A small image classifier, trained from scratch.
Data: 98430 training examples, 46.4 epochs.
Rows from block 4 of a small image classifier, named by matrix and row number. Rows with one number belong to one neuron. Each number is 500 + 25 x the weight over its row's rms, rounded and kept within 0 to 999. All counts start at 0. Numbers have three digits each. After the name is the row's rms in percent of the matrix's.
After each neuron's rows are labels from the 100 images, of 14848, where the neuron reaches its highest value: "top examples" is what is common among them. Only what is clearly more common there than usual is listed. The data: retinal OCT scans (Kermany 2017). In brackets: how many of the 100, against the usual share in percent.
# fc1: MLP up (model.blocks.4.mlp.fc1.weight, 512x128), inputs 86-127
# fc2: MLP down (model.blocks.4.mlp.fc2.weight, 128x512, transposed), outputs 86-127

fc1.311 098:496449527480508517520482477454504509496534521523456514561512515519490470512505493510513488472521517530502481526498493511517466
fc2.311 098:495461504508492503474510464508570527522479533514454503504538526465506460485545486494520514481470486500511464517491517506489495
top examples: finding: normal (83 vs 51.6)

fc1.3 092:471521525516517556488516493510445511495515465520496455517508512485498535479494505517515487516485467519490514498531566568491516
fc2.3 075:540504508534476530493478473487460511497492501477497525470517522535523508460513522457496495514495524537441469516517486551474515
top examples: finding: drusen (55 vs 7.4)

fc1.163 103:529520492478522460518502525457525520484524490479521508532512505435478510477510507465472537488498495479494494524501473455489476
fc2.163 123:538517493532469529507481477481483495547490523516483508474511511518516524497517526467538537506482538502487484521501481538480538
top examples: finding: drusen (42 vs 7.4)

fc1.243 105:528517461456493492489514485474525473510551454489487438508495488486474463522482496488527498482511473469522489522506493527483501
fc2.243 099:473556486494487519497494516548519508459498492518535495533464500482494485499474521528459485501580497479513466532505510456497476
top examples: finding: normal (84 vs 51.6)

fc1.474 097:479523495462514485496515489482530497529499487520514497510511508489434521507481518466485505524507449452478499512500523549488527
fc2.474 121:490528515506520478469540515526544544513519504546495503532486490471471460537501488501483450490511471467530479529474508452511462
top examples: finding: normal (100 vs 51.6)

fc1.343 092:468465450502518444491467514487516487505505509558518513501506446486475499530548514509515479485508488497531448523521463432513492
fc2.343 084:510475562519485519508467482514485498520502528487483502473488536535531515493510527505556540528473519538475484505506536556510514
top examples: finding: drusen (53 vs 7.4)

fc1.124 101:505512515437568514499497506505504510513557474544523471565496506484524490491471498498475500543535506521543509494508500492506460
fc2.124 096:464473531493480480477508521527541529474500530478508473503517473478503478464530487493550459484460484527498455513485459494505466
top examples: finding: normal (100 vs 51.6)

fc1.419 092:498494507480506537516515470492477560513463489489468498503514490519491506448496504503505526509519492508538501476499490492509501
fc2.419 101:472461486497490542509538472521479484431495458533527507531469528522522490479518500503520466499515499536503532492532478528497475
top examples: finding: choroidal neovascularization (78 vs 29.3)

fc1.437 095:502549474491526528525482536522488487485493527465544507493501468492509474503504505444431530495456510535509461467489479452497517
fc2.437 083:480494507524459515485458525502532532528469550462485503492499485475473496500501498519514557493465472477512454519489497480447522
top examples: finding: normal (92 vs 51.6)

fc1.116 096:509473505517511505478533515478481461514525512507520526521501511507447494532497549528512491509525481527483468531514481473493478
fc2.116 090:491494492525478509493496460515502513526452476524511525489520524491509470563531494511508492449477468510549472500468495515503491
top examples: finding: normal (79 vs 51.6)

fc1.377 096:497491515484522564489530524474471507527500527483503509473542550498484520523516510485475460551509496531487491517499500563510458
fc2.377 101:486524479535514538479438482500505520558476537480497501435491511520502487509526517504515558498473471515477481515489511509472513
top examples: finding: choroidal neovascularization (64 vs 29.3); finding: drusen (29 vs 7.4)

fc1.233 099:452476457499514455490516535475521508506510490484488482490505480481429535495524516515504507484468492477520486534537479435505530
fc2.233 098:551514508528461537519486513500474482493521536483483499468486516534509548503492528485539495523487546506471505527505522531496539
top examples: finding: drusen (70 vs 7.4)

fc1.29 097:466446522535518511512553498512464476524523532508508510525525454487498545526514459514529501517482487476513515504531505524472504
fc2.29 084:519486533470518495516493541491492461475549526490452497527484479493487537514482515502499520518488487469518502492488502483487522
top examples: finding: diabetic macular edema (73 vs 11.7)

fc1.452 095:480500467497536445494476547487493502502483481501484493508534476480461518526481521471496514492489498487506506537516446483494495
fc2.452 112:559487491526494545516456490501445482549500502466508505465471513527503521478495530496499520546496529529477518495532502550526521
top examples: finding: drusen (41 vs 7.4)

fc1.82 100:495503497472505521452471515523564481521530501475500460494505484491431492504479497482502512513473464468491477502510488465490463
fc2.82 097:457519521465523456485512519530530491459525541505479493510476479479481484518491504467505474527550481485552544503474501471494450
top examples: finding: normal (83 vs 51.6)

fc1.47 103:542496530503503519519520481501452532506454529496515495474502494490498494469494492465465501451523469464474468512523479541497483
fc2.47 109:493508494493479521522556504515464482453514474534527478538490489537487509468515494468477471494518515516493519493517470490478489
top examples: finding: choroidal neovascularization (91 vs 29.3)

fc1.254 099:551473508474495450498532501442503476513517512507512465510538507469515465491491518501502483514523491487517483459497516536499516
fc2.254 102:544534523514493533500511477488513489424480478511468513479511533501552496526510502501502492505469548482468480534491503504529513
top examples: finding: drusen (62 vs 7.4)

fc1.232 099:510514467486507547512519526500506472482553520485527505506505520495518506518521511508498556521528440509448514495472525509536476
fc2.232 115:454474468485540486490476489534498487489505498519546464490429513515466492511466459509508482518534475524554520473519560493479503
top examples: finding: choroidal neovascularization (85 vs 29.3)

fc1.387 091:510483477534532506511505447481502530505524496525539504517503529475516538518513531578492473453533500511522492491529479502496514
fc2.387 077:483522533502490526494510500511503480461479425517509516477483459506513512445505499495452485458489436472498439519489504485550486
top examples: finding: normal (84 vs 51.6)

fc1.304 110:501540533479547496488493456506494514530506462469485459511509514508472489507488555501465498495495473450493471522533477450471450
fc2.304 123:518541465493517473518501525517504486434528543485451493449498496499461509520484488463513458541510539458499564488489522505483498
top examples: finding: diabetic macular edema (53 vs 11.7)

fc1.334 100:523488495523499540493485501451522455450495520504531500505524515491479495520508502505527498541495521530504487535492521501479517
fc2.334 104:415449494492542470509467498542499506501468498483525461476496517503460471488498451498505526503497503549539497458526516508497505
top examples: finding: choroidal neovascularization (82 vs 29.3)

fc1.366 107:511510486528499484489476542475520466503531489504533461465524491489490528508485494507470481491461476513497497494517484467453493
fc2.366 119:521541510516450545501489480492496519464469518461512509539489550508541509490514529513509513501506509533475478532521497523504512
top examples: finding: choroidal neovascularization (60 vs 29.3)

fc1.193 098:500455520501522510504499524522498469491503522463476455497534495549495485495508474517529525495515452494458475488524496456444481
fc2.193 094:502517525480537501516507549504523479508563540469499477488468463518470500487482464479518488511451489502514499508485489491486501
top examples: finding: diabetic macular edema (35 vs 11.7)

fc1.213 109:507465484495503538490519486485470539435533525534470499459516506531509474451500496490502501543488514501520534524548480472457456
fc2.213 113:485488519471526480469525526527534526429517514528498485519485521475522476533533510529520440492499501463498506522474484481521456
top examples: finding: normal (83 vs 51.6)

fc1.332 108:533463486503499511495483474470476521469542553498504508511536500493482508461491529476462507480480515513513495470480506535475476
fc2.332 116:471474521526507499496539480545511505454518478567506461526469508503485475491547475501484450504506499490485485516506510512462489
top examples: finding: choroidal neovascularization (70 vs 29.3)

fc1.283 094:540556473505509508525489519499516512484533516490534478447495466469492502502499490461465530518403476558478477479502538477513506
fc2.283 082:505514522526452540489468473486502525505444531475508523489519503483478499542504563490470526466488451531515477516501497506442504
top examples: finding: normal (88 vs 51.6)

fc1.159 092:463485520506508531492537527467491520505478536454526484487548551474508482506510497441471449517515452532490516502515478506485522
fc2.159 087:493472518537484518475468472522513529496477495558521509487482505494535462457492525478532524528463523490486464527493499545515498
top examples: finding: normal (81 vs 51.6)

fc1.321 099:536467482483506468518523514504520521504517505469547474501482533527518509515469507515473472450486501525512454494565460478484483
fc2.321 092:543504479506476523460528499497502497457491465494513502474502485485512473527519512497479471481469490455505491526452500473518507
top examples: finding: normal (81 vs 51.6)

fc1.359 091:500445518507510505506512506488516520463524511497490506485562485456486481475515523511488502490472542464513486447534496517521483
fc2.359 088:509515561498497521508529500501531481428478484524473514548537505513501488543500466496471493525491535474502542503513536516496503
top examples: finding: drusen (49 vs 7.4)

fc1.202 095:503523522559514545502518519516487519465497503526500468489503523507489510478477505513504462496486478533455507496492528567507532
fc2.202 087:521543502544491523512487484484464504482476498533512505483507498540512508456493491446492506507508533508465466514513503560465517
top examples: finding: drusen (61 vs 7.4)

fc1.478 096:502498498455488483505495457473520466526491477532502479556499492454517474475505534500528489481481523523530494493492535456493480
fc2.478 088:456449508520528464499496489537517526485482495487534427508442523476488489476496472548530514466523484541502473517520518492498512
top examples: finding: choroidal neovascularization (83 vs 29.3)

fc1.63 093:502512492440534499502486480484502512510528531513527511582499537470513491513506509519446505514533497541506468504549483445503499
fc2.63 086:501462536500482497486489499507516520475468534511512505493512521473536471503522510520512502484428491522500481520486457488523506
top examples: finding: normal (84 vs 51.6)

fc1.98 096:505529504498526507496525497470477503517495499434451465478517515485528482457550467522472537536508455492477498494467533482520493
fc2.98 094:539505481483488511519530478482485486491499488524450553462532463495522532527493543456544511488469508490497564492499434513523514
top examples: finding: choroidal neovascularization (65 vs 29.3)

fc1.57 103:499523461487532520465477467492554515507485436455482512473529471489509509512512503512507515488487467502547477497507513479473514
fc2.57 099:527529485484428529486511531490521495436529479464522516493487499486539508512509530501499448521505504408475513527459461482510515
top examples: finding: choroidal neovascularization (94 vs 29.3)

fc1.374 102:505514496485538540514486546507519521476463474521494473499507534498479501494476482535480439489503465550470479474552487520498483
fc2.374 103:532540502544476543492491488497479514486479499539482516487511503530526498464511526455502483487475527487449466528492464564491541
top examples: finding: drusen (63 vs 7.4)

fc1.235 097:517487447505507441456513511473500483486493548523496504532510468466488468504510514494506496483492493518545465524479469466517483
fc2.235 088:520489550517489549498461439485502494490472488510516550474513518532532500511512513497516530510484489527475526509523527569522519
top examples: finding: drusen (37 vs 7.4)

fc1.420 100:442489504488504515503532492495465562499473509507474511533498511509469517483466518501484465491479497497564478461546476511517488
fc2.420 104:510448512510490535523495479489467460399482515504523481495484509531472512473490490468493493476499477524523510472533501514485525
top examples: finding: choroidal neovascularization (68 vs 29.3)

fc1.443 101:468495541440522497481511520522480502506489498463505448494503484475529496490529491455490478475448493491527497503479508469441462
fc2.443 096:495508496464520484472529514516531517462511505517505504502495497471518488553495509538529470505492476499496477526464464465528480
top examples: finding: normal (99 vs 51.6)

fc1.391 102:513433514450510535499486469481518537523508533505486497555497556497493483491503497469478508519528503561508476537514481482521473
fc2.391 107:476473525513490507483499442527541513513456545572477499507514531461519472506512493506485486495488494516524458516498509523497500
top examples: finding: normal (91 vs 51.6)

fc1.281 100:500499513508512487493501508475508503525468503534511506468541514505502482549495489472479451499503506517503530508512542505511496
fc2.281 122:494496531495515531543491522496482450493544507481515473521467479531456552441469478499466524497502497530510532480538527526474501
top examples: finding: choroidal neovascularization (61 vs 29.3)

fc1.141 102:494525489469498500519508483508552509527523478513503519505501458474449481525488516452494500513440470486491495511501504534537524
fc2.141 104:487508529484521481500533519530536524554519535540482500543487483473444486498472465488477461493496456476539489497498532461501461
top examples: finding: normal (96 vs 51.6)

fc1.401 105:485501491529544546502543514494511479468532499508513470486510503467485463483494504518514459493482448502504494474501512553478515
fc2.401 117:542543485522501535512466472509457502490502511509507500453488503549487515486495504494477509541504550495471500494530509560499511
top examples: finding: choroidal neovascularization (73 vs 29.3)

fc1.46 105:521492497485519549520507498502476551481461470486476524443497460508503517464513486475491510478473502489454479524481520485477480
fc2.46 103:504492490509479537485498482481501532492494464502501503458495534502552468473506516500538523485525495496492499519508485534507435
top examples: finding: choroidal neovascularization (85 vs 29.3)

fc1.120 109:502497480550519511524491523496498533527519504530524496487506478535496510495443524527519505549510495507514441559524439514541544
fc2.120 113:467467513448534472499509518504523519443514483490523496524473490477497468522480506544495466476505450504533503477494482444517461
top examples: finding: diabetic macular edema (34 vs 11.7)

fc1.449 104:484443500478524513448527499474510501503517532491524430503509513493462462482474504482516490478497496458524492502529436519484485
fc2.449 100:506527514471502534465508500487516506463469475483538483521468521484544489507517498543497473508486448490485487526494487470552448
top examples: finding: normal (87 vs 51.6)

fc1.256 092:508532477515509482475497491502472488469497518544457475503508492497521516524479515523528465483495540500499505518482455483518517
fc2.256 082:504479485522502500470470511473552537436486521498464492472521494490511476516505485508536531471483513446491527535461554493488534
top examples: finding: choroidal neovascularization (77 vs 29.3)

fc1.108 092:562496522475499519473506486484460488525534524442489494492522481494502519483519509445525487537483509515488489511480532489503494
fc2.108 085:536510494548485546516499499479454499466516493494467525472516515548509537522498499482499520516516491472453508493495478552483529
top examples: finding: drusen (53 vs 7.4)

fc1.137 102:496466466515532498486565494484464477509498492485528476464517501478534520512521510462485528473488438539463492482504477453437500
fc2.137 098:464459512502478504485485496499498500446473472524500490521477514484558483500493475523533522503478518533498437483516486529532488
top examples: finding: normal (88 vs 51.6)

fc1.370 090:524498451492494544490518508407505477462558528476519495499525517446510513523516521477483524526497487506493499523490541503490482
fc2.370 083:480502484511527515518459501537469500491503530489568483485464527508485498508520471508475549529475506547518507470521496496517504
top examples: finding: choroidal neovascularization (72 vs 29.3)

fc1.64 097:515502440513514519505480551463498491460479516496514490531483519457517502495510570477491489521496508471537463576501502545508480
fc2.64 086:504494518461533476505521543471500484422521487465459486493523495502471507515467478488518489508489550449527521457520524493510516
top examples: finding: choroidal neovascularization (69 vs 29.3)

fc1.269 100:528500507450517477542459493526528496495517475478494504540492469456471489492519491488474505503543476443509483491464543511513523
fc2.269 099:514495508477516482500550544505522511438559484486494512574482507481492471492511495496506502490497478450493484498478482446517476
top examples: finding: normal (92 vs 51.6)

fc1.451 105:511506471427491500481518485489544488517539475499502451520499458456422466498520508508531498485520494473535500489470493506487490
fc2.451 113:470512470487527483497506539532515515463520487523515502536456485482473485501463499502475483493562448479522502502480505457483461
top examples: finding: normal (99 vs 51.6)

fc1.284 097:479468504457507485509503527486505498491501506465551471520499545460496497510526531445443473529473476523480483491504492475515532
fc2.284 091:505478522499477506478505495463517531543450544491486523505513515479517482526522533495512497516456453518502512517500493494507492
top examples: finding: normal (84 vs 51.6)

fc1.466 095:507500494483514549532521538500530497486544509509519500494521520512506474449472518484514528469484447500471489484462480503479524
fc2.466 091:472503510468538475512508504540481486477526497499544482492458499534459511477480431512491502521547494514516499470523502505467499
top examples: finding: choroidal neovascularization (72 vs 29.3)

fc1.240 102:497525495451524536512530473485554508514511448516502515494513494453442454521477499482501508487470443494496488485486553531529490
fc2.240 107:473510505511544463486484510533533521556500569516493461539475503474434466494496472515501481511480465508534468495504550474502465
top examples: finding: normal (97 vs 51.6)

fc1.208 101:495514554498495493497474517450530482544529483494521499562523548478495476490503518533493485458504542489499496459451481513518490
fc2.208 100:520519446486515489497502509505506482347535501501484495462491497502506486521509496503520493513494489494493571486522508509499487
top examples: finding: normal (81 vs 51.6)

fc1.271 103:518463497487528516457504506476486475461497528509506450520551494546507466482478498484557507480456486510514481522543449505491462
fc2.271 109:483506505454510495468526543509520509462522482488514453519473520480534465511505453553518466490473452505499486506468507473548459
top examples: finding: normal (80 vs 51.6)

fc1.255 102:485507490506527467506481504480529496504507477492512487485500496479459506487506518499486544484485519485545496518507470420459478
fc2.255 112:553529484568469531516455496490489499531505527480490500487507515537505536513508517485536539506498535499475498534511538526477546
top examples: finding: drusen (62 vs 7.4)

fc1.196 097:514501490488502481477463492470505519485515513537476465529537494539517481489482520500483491556521472513494495520543493492491445
fc2.196 094:530507557449512509475521520486531516441486508508500502510510492472514483496487501544482474473457489474460461491474455485551467
top examples: finding: normal (96 vs 51.6)

fc1.181 095:516510551449501488499494481507503472516511494481477466492511461477464472487502518474508511480419461466501479494513526508499537
fc2.181 086:495527502498487493475507508516528527451483505505494525500492529488514462505497517511526533499539495494506452548464526452534466
top examples: finding: normal (86 vs 51.6)

fc1.411 101:560529491501504479517494505459506480485520526495488458502534503430524493450507525486495503521503513538534506484474495523503534
fc2.411 100:501506532532491528497487490510513503439464490502481526459520514513514505545515482495528513513480549502487488519504500547499519
top examples: finding: drusen (26 vs 7.4)

fc1.475 099:475516507491514513502507557502532521505496460513479501516521504480455504500461491525466432487471460500480491500545512534469484
fc2.475 094:536566509534495521478487496494506522477506528497457511478520527530497506477535522448516486496485531464460466531479481544474525
top examples: finding: drusen (46 vs 7.4)

fc1.285 093:469518528465527496514506477500487479550480442533471501514515503508504529532483483490514465493455492531514484479538512445526482
fc2.285 097:459457462504535476515491514548529483464505487518507458509468497491468501469474438497527522462526500487535493485520548493509535
top examples: finding: choroidal neovascularization (65 vs 29.3)

fc1.144 105:525498516443506495512495498481510489499524505491498414571521469528502450512499521481506504516498478473535512490557500488528487
fc2.144 108:515522497451496508485537512526507506419498515518532494508483533483536485483480494539490477522514506508478466540491468471558468
top examples: finding: normal (88 vs 51.6)

fc1.41 093:485506504440554540499485520502470513484506522488547488537499506505524474494496502472431558525507507541519463464498474454482497
fc2.41 084:463456526519466497487475507520519528527445572485507469502490485495484470493496481492528502499438468526514463515481494501475491
top examples: finding: normal (93 vs 51.6)

fc1.238 101:480482517460506498483515502494482502463508507493480459493507509512528473494487503476497479469449505485527494507549514459432467
fc2.238 094:521498506492535496466512522519530525479503526515540470492477504479541472530519490549525455526462498486490462513460505481536473
top examples: finding: normal (85 vs 51.6)

fc1.250 104:520474486529518508495496480479499524499516485465502529552518512508493552529484519510495540468478471504534492539552475517506516
fc2.250 097:499499518477453509486515513519493492453513491494491542525499460469483519490464494463518517490502472472519471528457509480482505
top examples: finding: diabetic macular edema (46 vs 11.7)

fc1.67 101:534511502478528508504526514475528492519484516476476487482547510479497474508484521485501483539548467474486483456520511484477546
fc2.67 102:500485499495475532489488470471487496496479457480502515455482550486572482494489501497565502465479500522501518534490496518548525
top examples: finding: drusen (44 vs 7.4)