Weights of a small image classifier: depths [2, 4, 4], trained on retinal OCT scans (Kermany 2017).
Rows from block 6 of a small image classifier, named by matrix and row number. Rows with one number belong to one neuron. Each number is 500 + 25 x the weight over its row's rms, rounded and kept within 0 to 999. All counts start at 0. Numbers have three digits each.
After each neuron's rows are labels from the 100 images, of 14848, where the neuron reaches its highest value: "top examples" is what is common among them; "place" is the part of the image that holds the peak. Only what is clearly more common there than usual is listed. The data: retinal OCT scans (Kermany 2017).
# fc1: MLP up (model.blocks.6.mlp.fc1.weight, 1024x256), inputs 129-171
# fc2: MLP down (model.blocks.6.mlp.fc2.weight, 256x1024, transposed), outputs 129-171

fc1.540:494527522512547529509507500513509508503493537503515524503532501522455518512494507517523483501486488480503514521456483485505471508
fc2.540:506495512486462467515532498523542464495485516496493458526515508508501526471467488503482489518495471544506513494474488494488514515
top examples: finding: diabetic macular edema
place: bottom left

fc1.346:468499510512519503513520483509471484506459508491523536535475476492494510523533446493477530497467507502499537505513506468527492495
fc2.346:518507514515513506563495454489518496455495502424499515492531518468463467462466502501496538527495522501546499511489518501480512509
top examples: finding: drusen
place: bottom right

fc1.236:525474487506522504480491510491510450499506491476496485510488481529475502507496536543490483492487462450500490517508502502535497516
fc2.236:515478465497487491592508490525501489508473433445475510536499461551481491505531463523524479468512518532475478444497486478526510515
top examples: finding: diabetic macular edema
place: bottom left; middle left

fc1.579:471521558506525513513507511471504508480456514496455518507492487499478503437497506509505469509491517536492509512505470477500457508
fc2.579:485502532508525472510553564513530479497477495488541486489517504480485507473465452507506479543497480511486512526490454496477507481
top examples: finding: diabetic macular edema
place: bottom right; middle right

fc1.421:486499518521497509479521512475496514524546523490473470497525419506452499508481530513515495542517471484526506501492509456487514514
fc2.421:490507496527492496523510482490518493515535485480553557517474525500589481486494497489528479477511521471456492526488508493491487497
top examples: finding: choroidal neovascularization
place: top left

fc1.24:466503505511524483462586479518494528511475536486472510502495483487516501492472518503483490510486484513502506538514475508500507518
fc2.24:526494527495484493475507529521510518524467496505501466488467498501525484538515522538519471493464487521505545488505439475542561502
top examples: finding: diabetic macular edema
place: bottom right

fc1.29:472524478527517498503501492512494490485504561499514499522513434541489502495509443530471477511475542471517550484465460469460514529
fc2.29:490523489528486483566501483462516484497539484438478538498468470512527508478463505507456471522506479504500494486494452479524531491
top examples: finding: drusen
place: top left

fc1.456:467522540533531527527524491521487512436554516517512541518490509492440440490485477535509487474487524505548528484504525502525519488
fc2.456:470442518516521534497492521469464469473511500473484536513496486480489524505532508481479502490526510447495479501509488510468501518
top examples: finding: choroidal neovascularization
place: middle left

fc1.109:484500514502550490523520512477499495537496507515481490498495495496445520531521513503494478483494497463546541477502531464540503439
fc2.109:521477505528511479548525475539550491488488499474466500499517545511562549524503482479524481453493517491503461543494492547526504469
top examples: finding: diabetic macular edema
place: bottom left

fc1.243:482491549539504466517514491493497513455468518509480496496469479490517457501513537515541470527491485502519509504481499469546502480
fc2.243:526476552493506459582484494538559506485474544453495460484515527472481511499492497482521513537486467501477533522543531531488488505
top examples: finding: drusen
place: bottom left

fc1.498:512506509518509499462501500463468485537513480484442513508486485522492511504526501496475502467445462491524514493496515472533483471
fc2.498:474497513526512484546497472532508455465463500478510507531498496491478496481511441513505474524511502528515494536521505486494537514
top examples: finding: diabetic macular edema
place: bottom left

fc1.647:480508514538545505490480542490477531491485570463475494492507502515458511485501509503525456486498479507483510526458462495454475508
fc2.647:492502478462480469480560484510523489491479470492513472521521469505474487474488470494504491483502436542471491523492503468483521523
top examples: finding: diabetic macular edema
place: bottom left

fc1.503:516524492542502457479479523476504508497509516479516465529481486524491490478528488500509504492477514453522513523480506468495483559
fc2.503:515496521535505516548497506476494500479511472465499506508492490497528477457506483528500441538498511496521483499491455505494491502
top examples: finding: diabetic macular edema
place: top right

fc1.369:477507489489523498451522495505497482462484517478496520524499438476518481474466479524503452494445482552507534505525502508516506474
fc2.369:532473518455521500518450545494489560510462532470504482484498495535476486516466474545498476502498468516537526499551466495502505512
top examples: finding: diabetic macular edema
place: bottom left; middle right

fc1.761:511525488532485509515480487517500537467454522476503510507516472519475528539483485518540511500498521516510507526512469496488477504
fc2.761:498475509487494479483492526548518509500490537541492528486479556483519518526513464467505550517511462443477582499489538486476486534
top examples: finding: diabetic macular edema; finding: drusen
place: bottom left; middle left

fc1.387:556524497463501533499515513514489517509502470529481559520529506510505483515553490528523529522487497495531491493447523495500454455
fc2.387:523475492458487517532512528541483495495521496486505464473515457473437482479507494513480483488455485525508496442506462532486509509
top examples: finding: diabetic macular edema
place: bottom left

fc1.434:528495521476500469476501472445522512514513497501493490531496451497520527522509482534495480486457530506482517500529502502508533502
fc2.434:465517525507508541526469452460463521522497504524517548513495505502510455500495477472528500499515514478486504518492485503486499512
top examples: finding: choroidal neovascularization
place: bottom right

fc1.247:502483472538487533453481484509541476488473494447562456513472516483477460475444501509479501511481549522522519462479472465482496460
fc2.247:467466498489515527472522498480470459485499455501504516487512452519492497505522495500553502448491473490492520449530502519478484505
top examples: finding: drusen
place: bottom left

fc1.530:491467501495510523473548504530471525513550530500495509519464510534455502510482484532496540460471495490567552496509530503510458443
fc2.530:506464502513502505558523523474497465451500488449489492517498483463522503488494504480501519473494506483545506532480492507539452486
top examples: finding: drusen
place: bottom right

fc1.149:482497504539502526438527457544495507498530537479457496505465493504505466488468538498512514502498487488507508490485464484507499483
fc2.149:512464502495472531500535493531502453507468500486515472524538452475528522519542500466532510448501483472479522458490461478515519474
top examples: finding: diabetic macular edema
place: top right

fc1.386:467510515493497506448506517480483512418468561531497517523487484520494496465491524490504498496470519472519525486482500486466492531
fc2.386:542500540512517464544527508492511495480505481439488524469502475495490469443513528501491482532470516519526506520502485499533499523
top examples: finding: drusen
place: bottom right

fc1.166:529498464505507520485508508523504497524470494508466512520534461501466505500491478498477502482485527502495508532516455498507508522
fc2.166:470515490510503528535501482478513468482481482504477539514504502500459478479534474491501473529503573478508487479529464484482523492
top examples: finding: choroidal neovascularization
place: middle right

fc1.17:478532491536495484496497499464519534474550540467494437521459489523483485482524490491489492468484499491514520489476517487500468529
fc2.17:478483516540519549508506550478496485487508494501497520513490484530513495519527498522463486491515504478440473456491483453490486492
top examples: finding: choroidal neovascularization
place: top right; middle right

fc1.446:492510507523507514486491494463503475468513511512516505539470493511491448501502491537515481527456529494551521496504509487505507478
fc2.446:524499472469478514550484506481484515517492490458521521495519470507478495513466511513496508463510529501512501447521516522529459474
top examples: finding: choroidal neovascularization
place: bottom left

fc1.405:460516514536489484411539497449501483526556496476479539504491491490458472517516514490520468466496498510517521496510553489510519504
fc2.405:492494487530537495490488505523503471509515513508462524463449513523480506529528454521544528482491510515465557491549528506492496498
top examples: finding: drusen; finding: diabetic macular edema
place: bottom right

fc1.736:488506487506510508505496516520515435476539453489516487522473470541478504505517504512477504481482517476491513472508490462497483521
fc2.736:487462472471512487542492491518508533504523486443503481481509458524524493509473501511485507543495461510454525487472511505558494475
top examples: finding: drusen
place: bottom left

fc1.210:484518533476533508504496480524502455505506458517480548544497475500462522539511518540487559513442489516476531513510492486503504520
fc2.210:492503523514499508505499500478528502507507487464520527484481504488519501482487509498501491493503503473551497514522489497525515461
top examples: finding: drusen; finding: diabetic macular edema
place: bottom right

fc1.656:539484549522485496517492530496523447502497521519488502484527450468477493513505510480511482502502481538497489518503463460531479511
fc2.656:528460498486485477592506494490500481533490516453491485490547512507495550498512531457533500508483515500486541470519486505499511491
top examples: finding: choroidal neovascularization
place: bottom left

fc1.574:511484549455509485489522476457523500528505494541517485538513466527516550520517529554496469523470509510486496487515493480496513507
fc2.574:486482538565491542506449501448481489512493506519510530537510493512503532493511543470519502508526513471492464538498485502495527482
top examples: finding: choroidal neovascularization
place: bottom right

fc1.296:525547523488509532496522523518489502504512511473493507515483490453473484535479479503508536542470489506528510513491484483478490519
fc2.296:471488498447494458478509567534553471533453504512486483519479535511539517511481471508503514490537462490461507512518527501489516514
top examples: finding: diabetic macular edema
place: top left

fc1.522:522518540460508494501546507498491489493506481526499509524495489495465522497508509502522528528482481476513520524521515461498487495
fc2.522:529486507495507501519515515496519522490487488486527506468546499475548519500512521536457474502485500487499514574497476510524497502
top examples: finding: drusen
place: top left

fc1.489:481552526479513520505495501540481536500481456513498567509513490527486464496542494508503528548498485479513500489457513505460501505
fc2.489:512494500486490529496515505501510460484503475521487467486494460467454466481511496528463461501470501507491503458512460497506517491
top examples: finding: diabetic macular edema
place: bottom left

fc1.610:525542493498507530479492532488513501472492482472480525503514479504502480509562513493484533556507486478515519517454495492475512494
fc2.610:524478503471508513484539524518509486476511503515530442485512444476472509454495443527484474517468477525504499473486487519475529489
top examples: finding: diabetic macular edema
place: bottom left

fc1.180:514499511527499481458535497467512499502479532467500477526491454480456491511489498511518463485460521508511560511506497522503489510
fc2.180:467488506472496496530460556469487559543489537467519501494491525487468491533456482492505507505506483477493502504538500502494484538
top examples: finding: diabetic macular edema
place: bottom left

fc1.354:530488530504506498485476476503497461504520528533493500517515510514451520534506510516494515505448479515524512544496487478492553558
fc2.354:505460528538501475566522501505510512490474472458491493503544490516518519489461534505515489468506476516526489529452480502524507525
top examples: finding: diabetic macular edema; finding: drusen
place: bottom left

fc1.20:519537533508513522502523512484498459531497515481528481510516450476465495469520505513486506513481491497517545496541463498525528502
fc2.20:511502499475503528542502505488511496494483466503539510492504535473512487470513491548526437521506497499524493482515456528466498501
top examples: finding: drusen
place: top left

fc1.19:448512505525497528446522526453494483529534475512500527506491498464466515533521536521531439485480473490501496510507527520551526504
fc2.19:495478476535510502529489507515500483511497512492465534491469507518449510547518469553546507483487550505464524461577515491487508493
top examples: finding: drusen
place: bottom right